config.toml
train_examples = 98430
translate = 0.06
method = "mae"
loss = "mse"
encoder_norm = "layernorm"
encoder_fused_qkv = false
encoder_parallel_block = false
encoder_layers = 8
init = "kaiming_normal"
residual_init = "none"
optimizer = "soap"
lr = 0.0017
shampoo_beta = 0.99
one_sided = false
grad_clip = 1.0
Rows from block 6 of the encoder, named by matrix and row number. Rows with one number belong to one attention dimension. Each number is 128 + 32 x the weight over its row's rms, rounded and kept within 0 to 255. All counts start at 0. After the name is the row's rms in percent of the matrix's.
# q: attention query (encoder.blocks.6.attn.q.weight, 128x160), inputs 0-79
# k: attention key (encoder.blocks.6.attn.k.weight, 128x160), inputs 0-79
q.30 101 [171 104 126  83  88 137 131 116 119  88  87 119 100 148 121 126  87 167 101 131 149 104 133 162 143 131 142  74 136 133  97 121 151 155 110  83  87 104 147 109  83  78 162 123 121 108  78 112 131 109 137 160 156  80 119  73 109 121  53 134 177 204 158 103 134  96 122 162 125 150  53  97  54  89 176 179 101 140 117  99]
k.30 091 [117 138 153 143 115 114  88 114 159 113  90 142 106 134 159  94 150 136 141 127 120 178  51 171 101 111 101  57 118 185 122 139 166 117 138 118 166 134 221 151 168 156  76  82 121 136 156  69 184 129 141 134 157 126 150 110 124 134 110  96 106 138 139 106 121  92  93 133 132 170 127 162 121 172 140  94  97 114 159 107]
q.31 104 [174  87  80 164 167 194  93  88 189 156 149 153 123  98 152 158 154  91  93 126 105  96 167 126 142 124 145 164 122 162 154 164 125 112  98 125 125 135 117 143 124 101 196 157  99 100 155 108 106 131 139 148 132 152 187 179 147 153 132 115 157 121  87 142 127 123 116 151  92  91 158 130 193 160 158 174 106 171 121 124]
k.31 105 [175 111  93 164 120 135 140 116 120  93 173 124 143 118 131 103 183  97  46 116  73  77 133 170 186 132 125 102  95  97 111 133 125 123 134 122 166 142 170 123 150 164 149 129 155 104 157 118 119  79 154  94 187 147 161 134 136 151  86 131 135 132 143  61 106 128  91 185  92 136  94 203 155 110 125 103 153 108  45 169]
q.32 100 [ 95 137 140 126  79 162 108 126 116 100 169  29  99 107 134  98 143  89 173 126  56  62 122 113 123 117 212 141 138  61 104 131 127  74 163 142 139 162 155  66  83 116 111  78 137 150 165 154 144  74  84 139 118 160 158 162 187 151 134 135 103 135 153 130 171 120 102 126 152 127 168 142  83 172 130 143 153 158 162 133]
k.32 093 [100 127 119 136 137 143  88  93 149 117 174  83 148 188  97  86 107 102 145  62 102 125 142 127 151 115 171 112 104 110 135 141 119 121 127 146 117 196 121 111 142 108 138 151 101 141 177 178  78 142  69  84 128 142 183 129 147 146 175 118  70  99  74 179  82 167 148  85 104 114 130  76 122 127 137 101  94 119 110  78]
q.33 098 [199 158 133 145  80 117 144 107 174  99 189 103 117 176 155 180 146  95 166 101 158 149 157 131 137 155 136 109 163 132 149  59 157 156 163  89 128  55 129 137 126  94  95 151 128  91 154 113 104 149  84 128 141 148  97 105  96 183 125 131 103 146 171 144  47 133 117 147 133 178 136 135 102 148 103 101 158 175 171  72]
k.33 095 [160 123 127 168 165  89  96 187 128  93 128 156 195 127  65 175  93 143 124 124 125 154 118 111 147 182 107 106 107 110 117 136 143 209 131 144 139 199 151 120 111 145 123 102 154 127 113 169  97 112 139 114 111 115 103 161 104 146 119 131 111  76 137 162 150 165 171 136 155 176  74  46 178 167 204 146 140 181 134 175]
q.34 099 [101 105 105 154 143 100 148 131 132  95  88 105 130  98 132 125  64 135 147  79  99 184 137 140  96 149 120 131 150 105 164 157 113 147 109  71 134 141 138 131 162 151  86 132 125 191 118 114  85 136 100 154 114 166  83 128 141  69 192  87 134 108  95 180 137 150 116 152 138 150  98 186 125 139 113 138 169 158 136 135]
k.34 093 [115  80 160 114  86 111 119  80 116 132 151 196 123 138 128  81 127 122 122 132 116 120 103  68 123 104 133  96 126 138  74 117 177  94 120 104 116 123  65 154 122 188 122  92 144 160  53 165 112  79  79 129 149 138 162 160  37 151 107 108 128 143 112 158 166 132 138 121 100 102 162 105 116 158  77 148 140 175 198 108]
q.35 096 [141  94 135 113 120 122 156 131 140 147 138 101 199 170 159 124 157  95 132  83 123 152 101 149 128 109 128 110 113 145  76 125 148 134  66  96 172 130  85 119  86 136 149 155 133 110 119 205 157 152 111 106 121 164 178 163  39 126 199  75 133 140 181 203 168 149 153 111 102 142 111 144  91 124  87 121 169 154 153 113]
k.35 090 [141  71  52  94  76 128  94  79 165 102  69 156 157 149 102 113  83 164 144  97  34 124 134 147 134 168 110  77 167 136  60 120 129 144  92 150 138 177  93 134 161  91 125 126 162 100  77 151  95 121 138 137  77 188 114  99 152 164 178  99 181 116  95 129 114 161 155 126  85 168 140 163 159 160  94 189 138 133 150  86]
q.36 104 [104 187 132 163 105  91 122 139 115 165 170 168  74 215  58 173  98 158  95 157 156 112 130 186 143 144 201 222 113 127 136  93 129 118  82 144 114 127  90 154 113 103  94 154 162 149 196 172 144 126 146 104 147 151 149 105 164 140 126  72 140 138 133  91  74 112 106 155 115 149 140 131 128 111 115 127 131 160 158 132]
k.36 101 [124 137 102 137 183  93 176 207 117 127 137 144 217 119 140 127 120 123 136 122 137 173 151 165 116 161 157 130 130 130 170 133 145 137 163  86 121 121 138 156  90 155 113  94 120 149 101  50 148 130 133 169 124 165  51 138 104 113 107  92 143 123  56 151 136 179 129 124 133  87  70  81 144  97 137 124 109  85  93 120]
q.37 105 [ 97 100 102 115 125 169  60 156 205 154 107 153 135 108  93 185  60 130 104 182 192 184 125 155  90 156 164 107 135 176 136 136 127 134  72 209 145 101 170 163  91 116 125  85 126 152 131 128 112 132 167  96 129 148 191 126 158 115 112 158 143  81 185 138 113 112 111  99 117  79 109 140 167 164 195 114 113 131 145 161]
k.37 099 [104 117 197 153 133 162 125 141  95 119 137  92  88 103 148  52  85 152 151 120 111 155  95 117 138 180 138 151  90 148 116  99 120 109 141  52  94 102 141 134 131 151  90 157  61 127 100 135 141 143 169  92 146  82 101 156 144 125 119  81 150 155 135  94  52  74 125 119 143 154 132 176 149 115  97 119 122  88  75 138]
q.38 099 [151 140 109 139  77 131 155 137 172 251 124 152 144 132  87 128 124  89 138  76 122 176 121  88  80 162  97  95 161  96 142  83 123 118  82 106  69 118 147 124 155 118 139 120 152 161 128 145  77 106  92 125 134  83 100 182 144 145  89 128 139 107  96  80 160  69 170 188 103 171 174 113 168 126 122 115 147 111  84  89]
k.38 094 [ 39 142 132 128 110 196 120  92  67  88 173 126 143 169 111 109 148 125 168 111  85 133 158 135 147 138 133 112  74  76  99 125  84 148  94 116 148 170 159 179  77 115 123 110 124 103 152 119  92 133 156  94 166 180  99 140 145 137  83 140 112 144 144 120 169 145  49  72 154 150 118 149 160 153 140 133 149 150 118 170]
q.39 098 [153 140 120 149 158 154  64 127 148 135 134 138 118 128 115 159 136 143  79 112 183 137 155 122  99  64 129 140 133 138  81 131 155 201  74 148 190  95  92  88 139  73 148 210 166 155 129 116  74 107 108 201 174 172 155 133 115 148 133 155 148 119 150 149 116 151 127 136 116 167 111 121  98 110 157 177 153  98 108 106]
k.39 094 [ 94 137 142 112 122 150 137 140 160 141  87 186 107 168 170  95 200 127 145  93  71 133  72 116 108 108  79  89 144 156 131 188  90 132 126  98 160 146 146 117  87 126 145  76 112  54  98 123 151 128  99 135  49 121 123 140  88 119  88 105 145 131 138 135 107 141 113 142 138 150 121 154 151  84 157 117 165 138 133 131]
q.40 090 [145  78 112 135 126 112 197  93 165 111 110 184 107 135  86 115 120  99 168 119 173 156 119  54 112 149 101  81 156 139  85 119 163 175 124  77 115 128 189 114 156 132  56 156 111  75  76 153  72 143 140 155 183 138  98 112 121 156 141 151 103 151  78  77  84 119 196 109 153 176 117 130 116 116 127 129 122 144 150 108]
k.40 089 [154 151  67  76 116 122 163 101 126 156 166 166  96 116 104 145  73 138  98 228  94 134 145 112 105  68  97 105 106 195  80 131  68 140  75 120 143 170  87 111 103 114 155 131 133  93 112 147 174 143 125 110  81 146  91 138 115 146 134 139 174  51 118 181 141  44 109 151 218  85 147  83 119 141 137 129 157 156  92 108]
q.41 098 [164 135 164 130 154 129 139 125 121 138  88 111 124 126 138  92 132 141 141  82  93 153 127 132 180  85 154 104 173 131  75 167 170 131 140 123  86 162 137 132  59 113 150 135 172 141 154 165  91  96 130 150 164  84 150 143 130  96 113  95  58 187 122 138 106 113 116 140 114 124 218 114 151 140 141 133 154 109 114 159]
k.41 092 [ 76  99 133 149 109 156  84 126 158 126 173 110 154  82 105 108 108  78  41 133 144  98 116 122 118  82 163  98 160 131 119 121 191 147 112 116 158 108 134 118 220  55 194 181 125 138 126  31 151 145  95 131 148 117 134 103  98 107  72 146 126 137  98 163 138 153 169 165  86 143 104  96 136 117 151 136 146 163 102 148]
q.42 105 [ 97  72 111 134 145  53  93  57 145  72 138  92 114 139 136 140 121 185 128 155 113 122 120 103 193 136  82  71 141 182 109  96  87 126 119  94 157 112 161  85 112 117 143 100 128 117  96 126 132 115 114 158 140 160 164 181 134 120  97 129 111 111 135 139 163  79  94 134 116 178  63 109  87 167 126 122 100 130 120 158]
k.42 110 [186 144 103 133 158 192 107  90 159 146 108 139  80 108 127 116 129 122  69 118 117 142 159  87 137 117 143  86 110 104 156 154 205 143 100 172 190 153 150  95 164 109 110  97 118 139 128 151  85 168  86 161 167  98 136 143 131 138  87 128 162 148 128 136 142  70  82 124 154 135 132 104 139  89 180  81 167 189 120 150]
q.43 098 [123 186  96 154 131 177 159 146 120 160 140 149  87 196 115  99  67 204 153  97 158 136 146 134 151 144 113 108 150 111 145 138 129 129 111 108  96 109 139 124  97 103 164 182 145 141 151 124 161  94 107 153  89  82  98  85 143 143 145 153 136 108 141 142  83 133  81 147 185 105 106  99 154 103  83 155 112 137 135 109]
k.43 095 [136 190  87 125 121 119 117 155 102 128 130 155 114 116 161 180 170 126 158 154 173 116 135 170  75 136  83  85 158 102 159 149 177 141 113  83 154  82 137 129 140 163 104 120 146 110  66 141 123 120 113 123 139 101 131 174 123 125  98 156 129 140  75 108 115 149  68  83  98 113 122 137 148  63 109 119 140  56 101 107]
q.44 096 [189  79 134 110 147 129 157 133 188 115 126 109 123 112  87 142  99 112 143 193 141 174 147  77  79 162 178 146 103 105 120  89 161 130 132 187 143 143 118 128 123  62 155 146  81 143  97  99 144 107 150 156 183 173 136 136 174 166 172 201 156  71 137 105 108 102  51 117 146 133 108 135 178  73  73  90 112  90 135 138]
k.44 099 [ 83 127 132 124 181 154 109 159 128 128 111 161 130 158 126 112 104  97 150 131  75 115 115 104  51 107  99 115 140 142 140 100  32  48  94 143 151 130 133 148 125 171  84 151 111 126 116 149 142 125 200  61 107 131 135 118  85 105  76 109 128 121 152 105  91 166 122 165 103  95  90  93 167 164  57 110 105  70 153 101]
q.45 107 [129  97 114 126  78 155 163 152 116 126 101 117 187 164 128 133 100  62 164 141 121 160 147 124 124 131 119  83  97 144 135 134 172 129  87 145 158 125  96 122 120  96 178 141 162  86 119 115 125 167 109  65  97 143 113 159 116 128 147  83 137  36 158 136  90 171 169 102 102 120 114 161 124  89 140 166 112 142 162  67]
k.45 104 [149 138  51 134 127 117 149 134  96  75  91 107 188 165 185 109 106 191 173  97 102 108 216 156 108  63 116 154 103 217  83 157 111 121 132 131 110  86  97 146 154 177 134 115 139 138 123 121 110 179 116 110 137 125  92 208 148 161 154  94 116 126 101 138  99 145 110 166 152 144  83 148 145 133 103 117 132 115  95 101]
q.46 106 [187 128 108 189 120 155 122  59  72  80 127 103 141 176 103  88 106 162 123 116 113 123 135 117 160 164  97 121  94 138 119  95  85 155  92 118  81 168 116 171 134  71 157 158 115 115 164  73  80 155 135 132  88 159 164 138 147 111  79  74 129 128 119 205 182 122 125 133 198  89  33 135 164 136 148 138  70 139 167 140]
k.46 104 [121 109 125 159 119 102 108 123 106 119 153 123  77  89 149 166 149  92 111 108 118 142 136 160 146 155 136 103  67 139 140 115 143 169 120 172 118 116 127 186 150 171 117 143 161 135  53 154 123 103  98 117 195  64 145 149 174 142  71  99 122 162  81 183 110 118 132 112 122 127 128  74 169  63 157  96 150 160 153 150]
q.47 102 [127 103 151 160  69 131 123 146 168 135 158 168 157 127  86 140 136 133  91 118 181 145  85 155 162  74 144 151 135 120  96 127 103 101 149 142 143 118  98 183 145 171 144  67 156 140 145  80 110 135 126 177  55 145 138 133  87 157  95 161 125 139 122 104 168 119 114 137 159 144 151  93 167 154 147 111 137 117 177 117]
k.47 095 [138 172 166 122  68 175 154  82 126 171 115 104 135  60  96  71 152 108 162 139 168  98 118 157 131 165  80  90  95 142  86 125 143 181 159 123 127 122  81 128  61 130 106  88  77  73 220  81  87 152 120 122 153  91 201 155 141 116 126 178 145 158 157  83  86 102 101 200 117 124  59 130 108 154 213 129 130 114 146 103]
q.48 111 [165 150 123 114 151 106 140  57 160 112 150 108 119 149 128 134 204 101 115  92 103 119 136 115 178 169 126 174  98 129  81  52 189 157 101 164  80 149 117 129 115 144 107 150 134 167 136 143 151 141 154 132 112 169  93 131 108 153  84 124 133  80 121 128 103 122 143 143 121 127 106  95 120  68 114 104 185 135  98  86]
k.48 106 [118 137 112 167 137 122 151 125 146 123  96 161 186 140 184 152  90 116 151  97  65 116 124  88 106 129 106 154  98 130 103  88 150 152  69 127 137 148  94 128  81 160 127  90 118 149 127 167  92 162 214 144  84 179 186  94  97 154 128  83 127 147 137 117 185 186 176 153 106 119 110  89 165  52 173 104 141  96 160 126]
q.49 098 [145  72 103 116 102 176  98 122 139 107 137 108 177 194 100 150 115  85 126 101 128 123 157 146 139 141 106  37 198 172 139  78 136 176 123 158 135 167  99 134 159 109 119 141 193 132  92 100 178  75 155 128 132 181 173 119 141 171 156 166 142 163  91  98 162 129 160 113 158 157 128 125 135 156 160 109 143  65 106 136]
k.49 092 [141 152  99 150 144 167 121  68 150 149 138 108 160  91 124  90  81 127 208 135 124 172 156 131 147  94 115 128 107 168 102 163  99 131 154  91 157 160 142 108 164  86 158 169 125 120 129 137 130 127 160 120  86 149 186 102  88 149 112 138 146  98 103  58 170 132 173 132 166 183  88 145  91  96 144 130 132 122 120 146]
q.50 097 [160  89  96 136  68 152 135 122 166 153 136  75 143 178 204 144 150 158 131 163 158 137 139 129 122 155 118 127 105 116 164 191 149 123 117 155 169 110 120 101 123 101 113 140 187 144 105 151 121 128 149 142 100 116 108  78  96 151 125 110 116 163 176 128 103 128  86 129 141 134  88 110 129 135 121 122 131 103 120 113]
k.50 096 [162 159 138 156 184 138 122 180 135 122 134 180 129 182  96 177 107 144 144 137 147 111 114 116  73 116  87  48 209 106 146 107 174 179 134 176 131 181 181 110 133 125  65 101 143 140 111  52 123 126 156 120 108 125 139 129 215 150 138 135  41 166 126  81 103 181 156 181 120 177 112  76 129 188 109 129 136 144 134  89]
q.51 103 [ 84 143 156 132 132 100 129  97 162 114 165 163 121 174 165 141 141  88 171  96  99 139  82 134 177 147 138  96 150 179 108 104 134 135 113 124 189 125 131  76 114  89 115 154 114 107 184 158 198 124  95 108 188 107 108 116  90  79 167 141 112  76 143 133  98 154  68 129 154 117 116 106 149 133  96 144 164 121  93 144]
k.51 103 [147  60 173 144 137 138 113  79 192  88  79 134 207 113 112 131  56 156 134 188 120 126 150 113 143 147 119  89 146 165 145 122 217 185  88  83 139 123 100 115 119 132 119 126 149 154 171 136 143 114 118 140 121 137 136 121  63 152 129 123 108 123  65 101  89 103 122 140  93 224 126 186 158 114 103 127 162 112 144  96]
q.52 102 [ 91 126 112  93  86 177 129 178  97 145 131 130 113  92  91 187 167  75 129 114 161 135 125  85 106 124 170 101 103 111  96 159 195  85 166 107 169 115 137 111 147 169 121 147 109  79  89 153  76  80 117 114 150 109 179  98 107 126 126 155  54 154 140 132 155  90 136 111 142 167 137 153  94 144 186 111 138 129 111 155]
k.52 101 [102 120 185  79 155 161 108  77 174 102 126 126 106 117 104 116  88 136 153 126 126 109  65 148 143 119 171  90 110  78 129 144 110 104 207 135 141 133 146  74 162 118 116 168  49 161 178 158 138 184 147  96 128 141 106 180 148 173 165 153 154 127 121 130 143 160 148 108 116 168 105 114  99 147 106 121 124 136 118 141]
q.53 103 [143 159 142 164 130 157 109 169  93 113 118 129 119 158 181 166  85 188 167 107 176 130 133 120 185 115  65  25 162 122 139 104  78 152 108 117 120 124 165 133 123 127  92 117 174 138  87 154 158 147 117 134 147  91 169 159 114 115 132  28 120 124 110 103 200 139 136  98 110 148 116 163 126 158 116 137 136  73 146 127]
k.53 101 [127 103  88 180  94 111 130 113  94 187 104 132  58 140  83 109 123 170 180 124 174 130 141 104  88 136 118  92  59 118 175 127 143 159 191  97 113  98 180 150  97  88  86  96 133 166 100  94 156  90 118 159  79 180  66 125 121 118 122 106 129 141 162 103 129  60 154 109 116 193 136 116 153 136 148 142 165 159 130 160]
q.54 110 [123 131 115 147 162  52  92 114  94 126 173 153 115 145  74  99 153 195 127 157  91 104 136 121 140 142 135 111 117  95 133 104 149 128  88  69 123 164 158 192 125 104 154 124  93 122 108 136 145 135 154 134 118 113 161 100 167 153 135 104  74  75 181 152 101  65 129  95 136 105 111 116 139 130 144 157 148  89 163 174]
k.54 104 [115 148 126 185 149 125 128 159 102 217  67 189  58  78 115 144 133 103  19  86 182 197 132 143 146 118  78 125 107 124 115 120 177 184 139  68 141 102 132 162 164 163 155 173 130 115  90 148 147 121 108  78 153 117 170 152 120 115 154 138 134 135 134 160 120 165 142  97 134 141  93 137 162 131  64 136 171 142  83  97]
q.55 106 [144  76 163 157 171 154  93 184  93 119 139 109 128 128 154 142 119 142 167 128 167 108 136 104 118 143 173 167 113 145 127 170  93 111  86 154 198 101 161 137  88 106  68 124  94 179 133 175 114 144 117 146  99 178 136 113 120 136 198 115 165 156 134 121 122 143 173 109  91  97 144 128 100 109 182  98 149  89 142 123]
k.55 104 [108 102 180 155 147  50 145 172 159 166 101  93 122 139 126 121 149 208 143  87 127 113 124 130 152 138 152  91 158 120 134 159 139 142  91 176 138 136 126  65  68 161 110 115 155 125 136 133 151 101  89 148 117 154 150 145 122 102  87 129 101  51 115 123 150 157 191  93 144  82 106 167 127 131 112 138 123 116  64 150]
q.56 098 [146 204 186 128 152 129 128 106 151 132 132  81 149 117  83 115 156 109  83 135 109  93  94 182  71 145 116 161  96 101 135 158 199  65 106 170 141 139 108 149 156 145 106 144 101 140 178 142 138 113 179  99  61  87 143 169 102 148 113 153 101 140  94 127 156 114 140 144 144 111 164 142 157 158 102 106  94  65  96 194]
k.56 095 [116 135 142  99 128 124 158 131 121 139 167  55 180 104 217 118 124 117 125 155 168  93 122  92 178 144 181 146 102 136 146  92  96  98 127 184 195 119 164 133 179 103 150 155 143 109 142 152 101 129 111 124 168 150 133 132 115 125 123 148  93 147 166 122 118 149 108 120 118  84 143 116 136 166 148 150  53 135 178 107]
q.57 100 [149 137 101  88 115 137 113  52 141  83 126 125 197  95 185 163 163  88 121 111 123 122 172 158 101 167 112 126 149  86 134 111 109  96 124 126 108 150 112  71 154 128 147 153 134 100  87 131 116 121 104 162 140 152 137 120 138 133 143  68 133 170 111 133 187 142 132 123  81 150 140  56 118 159  88 201 156 158 144 121]
k.57 093 [163 118 148 128 114 185 179 123 124 153 136  79 155 143 122 109 140 135 165  73  97  99 151 119 142 135 198  87 114 100 112 126 169 111 175 192 151 179 136  39 122  90 106  43 116 147 119 129 109 112  95 106 126 142 104 146 145 102 136 110 135 154 192 146 137 108  73 157 154  89 141  98 100 203 131 147 163 113 124 125]
q.58 092 [112 189 108  79  78 106 100  65 170 144  72  75 159 113 134 121 103 112 155 130 120 122 107 134 151 142 126 102  74 102  97  85 148 173 107  70 146 178 124 144 134 176 140  69 161 150 120 152 128  70  54 176 166 123 115 157 148 134 123  69 140  88 157 129 196 134  87  72 157 122 109 118 117 114 126 135 123 172 111 109]
k.58 088 [142 166  69  99 119 187  65 112 134  94 167 146 150 146 152 107  95 156 116 168  62 107 147  67 113  97 134 152 113 151 151 127 183 137 109 156  86 165 157  81 165  90 156 115 110 137 197 111  66 168 105 119 139  95 100 130 120 175 144 126 179 161 156 116 184  69 146  66 118 131 162 162 204 145 159  76 139 134 176 145]
q.59 097 [106  79 228 174  92 156 126 173  75  92 123 103 123 130 123 181 140 111 150 129 129 100 110 121 137 122 116 144 111 169 180 168 174 124 114 148 189 118 143 107 122 135 164 119 159  78 169 201 109 113 167 155 147 127 125 123  92 150 154  84 137  94 148 105  75 173  90 151 190 117 188 125 144 170  90 162 130 125 192 157]
k.59 084 [134  54 125 143 167 110 114 154 147 105 133  83 155 133 120 163 137 169 122 134 127  53 141  86 145 107 121 139  60 138 227 155 156 122 127 180 168 117 168 142 150 127 172 107 148 143 141 118 196 170 139  94 101 166  83 172 139 125  74 123 137  88 121  85  85 165 100 201 192 108  93 126 147 140 156 167 131 156 122 100]
q.60 091 [ 92 108 137 144 147  70 134 123 173 155 145  87 150  85 115  68 149 113  96 140 164 123  90  69 118 110 126 150 130 159 139  98 115 162 116 127  93 119  85 150 142 142 175  96 149 115  97 137 115 131 126  98 131 155 168 183 142 117 128 134  99 156  94 171 201  72 171 132 136 122 136  87 136  83 166  96 176 163 135 179]
k.60 085 [180 171 100 120 117 116 113  47 126 122 110 123 141  93 139 122 110  97 158 117 126 181 112 190 102 163 137 141 168 143 109 111  25 148 165 150 106 204 113 172 140 112 126 164 142 104 163 117 158 139  95 100 163 156 134 130 110 208 162 122 163  79 137 133 125 158 107 159  78 166 171 128 117 145 127 131  78  80 104 138]
q.61 102 [116  40 165 107 110 159  99 166 133 145  78 101 103 154 115 145 157 133 196  79 138 104 119 144 130 141 132  48 155 151 104 139 117 165 205 144 122 143 141 140 141 133 111  80 133 135 114 120 146 102 160 153 116 149 119 137 191 145  60 116 183 145 131  77 117 150 139 134 178 131 132 185 120 152 120 155 119  88 171 131]
k.61 100 [112 100 125 166 128 138 123 116 104 121 101 144 109 128 143 101 181  91 178 170 151 106 103  83 142  86 107  86  91 165 161 144 204 132 157 165 158 141 152 165 107 152 138 107 104 117 147 154 169 160 179 132 100 134 110 143 120 102  91 119 161 127 150  66 146 161 144 139 141 153 110 173 118 205 149 134 123 119 124 107]
q.62 099 [160 162 116  96 146 177  99  86 125  89 162  87 166 106 167 170  79 172 195 160 124 131 134 116 141  75 161 173 160 122 123 110 156 136 131 102 129 106 169  72 135  94 144  70 123  93 152 107 176 114 149 126 119 119 116 146 159 136 106 139 152 141 115 101 112 134 115 158 120 136 160 102 141 131  82 102 103  93 139  95]
k.62 091 [167 123  91 165  97 163 117 179 126 145 120 106 109 179 148 117 159 154 111 121 142 120 146 116 104 105 130 114 132 175 135 110  96 103  63 169 140 108 107  94  65 102 148 111 143 121 210  95 100 122 130 107 153 110 114  69 144  78 121 142  75 106 152 166  61 161 129 213 143 107 107 104  91 132 170 156 120 132 107 134]
q.63 097 [137  71 171 160 105 141 160 141 149 130 122 140 181 144 197 152  59  73 208 101 176 109 112 144 155 111 130 118  89 114 108 130 148 163  73 137 143 178 108 158  91 144  99 135 128 142 144 190 114 125 153 125  68 147 129 153 134 118 126 147 133 111 159  99 177 199  90  71 132 114 123 173 156 159 103 174 108 110 151 142]
k.63 096 [136 111  79 161 142 107 141 135 106  90 128  79 179  68 115 141 210 168 154 129 156  53 166 144 147 129 157 113 119 127 120 108 162 189  87 114 129  82 145  60 202 128 156 133 173 145 159 132  94  77 110 100 184 179  83 120 159 131 132 139 139 179 103 107  84 105 153 129 101  91 106 159 131 156  94 145 106 129 114 102]
q.64 104 [128  94 107 151 107 124 129 143 166 107 130 151  94 143 115 125 108 142 108 112 147 110  88  85 133 135 119 148 119 101 142 148 129  69 132 132 157 101 138 137 128 120 115  94 171 155 125  99  93 196 149 140 184  88 120 158  63 155 105 147 173 165 164 134 150 124  82 104 137 203 113 117  97 124 103 158 201 190 113 142]
k.64 109 [178 146 140 158  94 167 211 106 151 132 185  97 141 188  91 164 147 143 154 117  93 111  79 130 151  99 128  94  92 143 124 127 176  98 104 161 123 115  98 102 160  82 108  91 166 136 140 149  95 157  99  78 121 180 108 105 135 163 144 125  88 113  75 135 139 133 129 120 112 182  97 188  98  85  95  99 148 157 119 153]
q.65 098 [129 102 136 171  70 123 192  99 102 169  78 114 148 152 125 129 114 153 109  91 138  98 205 159  72  79 158 107  89 120 105  66 100  93 159 134 113 140 185 104 155 120 140 101 144 189 117 118 156 131  90  86 167 157 178 129 107  97 167 123 114 154  70  91  93 136 117 129 116 158 134 138 134 159 109 127 125 116 118 124]
k.65 097 [156 116  77  99 126 127 122  49 108 164 129 127 143  85 132 132  80 130 129 138 163 120 155  80  89 150 169 130 108 123 187 169 154 170 104 127 108 186  53  73  97 137 181 170 147  98  73 170 143 119 176 146 125 137 192 129  84 170 103 139 149 180 181 171 138 120  85 114 120 131 138  79 162 165 179 137  84 147  61 177]
q.66 087 [146 138 152 108 100  88 143 122 101 127 132 127 120 186 137 136 111 126  82 125 145 177 147 118 139 141 137 165 100 161 119 130 166 172 130 173 131 159 156 156 133  98 129 147 107 100 160 121 120 139 144 105  75 139 130 112 111  63 111 133 161 122 140 157 141 141 121  86 135  73 168 146 147 167 134 168  58  94 101  85]
k.66 094 [174 143 111 116  86 127 133 109 149 112  95 118  49 111 186 123 155 184 173 157  69  95 109  81 105 131 152 135 117 115 144 173 115 119 130 157 148 138  94 110 118 135 125  97 121  94 158  81 139  92  82 141 111  57 165 122 116 166 127 151 111 108 116 142 137 176 155  89 176 112 120 184 167 160 153 107 150 151 134 186]
q.67 106 [135 130  83 111 174 128  96 143 167 127 177 125 124 125 128 131 128  93  94 109  77 132 114 133 159 166 155  75 131 169 126 181 105  97 146 122 138 123 103 132 103 158 143  93 174 104  92 114  99 188 106 189 100 119 145 162 106 139  96  74 127 116 146  77 156 147 194 146  94 140 116 144 118 157 133 114 135 154 116 161]
k.67 104 [195 169 159  96 142 116 168 149 111 128 116 181 132 107 137 127 127  99 102 108 134 125 103 120 135 181 102 102 155 176 105 175 103 155 149 156 114 171 125 114 101 114  55  90  97 143 123 216 126 119 127  96 112 170 149 135 162 207 200  96  88 153 152 123 108 134 164 137  97 159 106  57 103 188 175 165 149  73 126 130]
q.68 101 [152  88 144 123 156  54 100 168 166 151 138 113 175 149 159  93 111 161  50 127 121  95 139 104 135 155 120  59  91  76 151 104 105 142 132  92 168 140 164 166  85 161 124 166 148 173 143  92 145 115 164  73 133 119 169 140 106 112 117 147 123  61 140 178 130 170 106 114  78 169 158 110 121 109 163 108 107  86 144 159]
k.68 097 [176 114 113 107 151 115 179  97 121 121 129 143 119 100 154 102  54 148 118 154 172 105 109 137 127 165 152 132 120 128 124 163 189 176 104 120 131  88 112  76 145 125 136  45 200 140 108 128 187  63 120 108 149 117 122 142 170 123 140 208 196 148 139 104  99 107  99 142 118  99 145  99 129  56 143 155  95 129 114 137]
q.69 102 [ 87 124 182 121  78 156 134 110 122 138 161 107 181 112  90 116  86 119 176 123 153  97 102  97 131 140 125 180 122  97 143 139 116 119 114  82 133 185 107 143  80 122 131 142 153  89 157 124 136 153 110 104 165  71 161 129 141 128 118 104 120 159 133 130 181 123  87 141 148 141 126  88 175 109 133 186 154  78 152 125]
k.69 105 [128 119 161 151 137  81  77  86 129  93 151  85 112  96 115 158 111 172 175  99 105 152 125 152 184 150 112 113  90 123  91  96 138 123  71 166 146  81 134 127 114  84 161 112 154 116 117 133  89 108 101  98 146 172 103 148  79 144 117 141  93 155 109 138  76 128 100 106 175 123 154 112 131 101 128 162 118 133 114 117]
q.70 099 [165 110  86 139 153 128 154 157 171 101 149 101 121 138 164 112 145  79  62 122  98 118  76 156 125 142 149 128 179  99  97 115 103 112 113 139 106 103 139 118 140 184 140 180 118 132  84 122 162 208 146  91 103 161 153  88  45 126 141  95 136 158 113 129 117 133  96 162 110 118 169 133 182 103 116 142 118 107  76 114]
k.70 104 [168 124 123  92 180 133 192 110 158 190  82 103 136 121  84 204 169 150 107 150 126 120 176 106 167 136  84 124 120 126 157 177 112 149 135 170 161  99 163 170 112 118 103  62 144 125 106 134  82 135 119  48  94 111 133 135 125 158 119 142 112 128 100 157 140 115 114 122 108 133 170 142 113  99 109 115 159 151 111 147]
q.71 093 [118 186  95 125 106 140 162 169 115 136 110 106 166  72 224 111 134  77 105 164 176 134 144 114 156 127 104 149  76 178 188 124 139 150 156 116 133  86  92 128 100  98  89  75 139 143 104 145 163 151 107 106 134  49  80 134 145  98  79 130 115 171 108 135 136 112 140 115 184 149  96 114  76 127 194 157  62 155 112 151]
k.71 104 [100 140 140 139 156 121 118 168 143 133 141 125 181 189 191 172  93  99  83 131  90 116  99 175 179  75 130 170 115 147 177 137  90  93 108 147 119 156 145 123 149 126 200 135 127 143 116  79 139 169 154 167 182 131 201 157 123  82 130  88 122 131  94 141 160 120 169 133 122 165  67 140 112 178 101 123  83  72 108 132]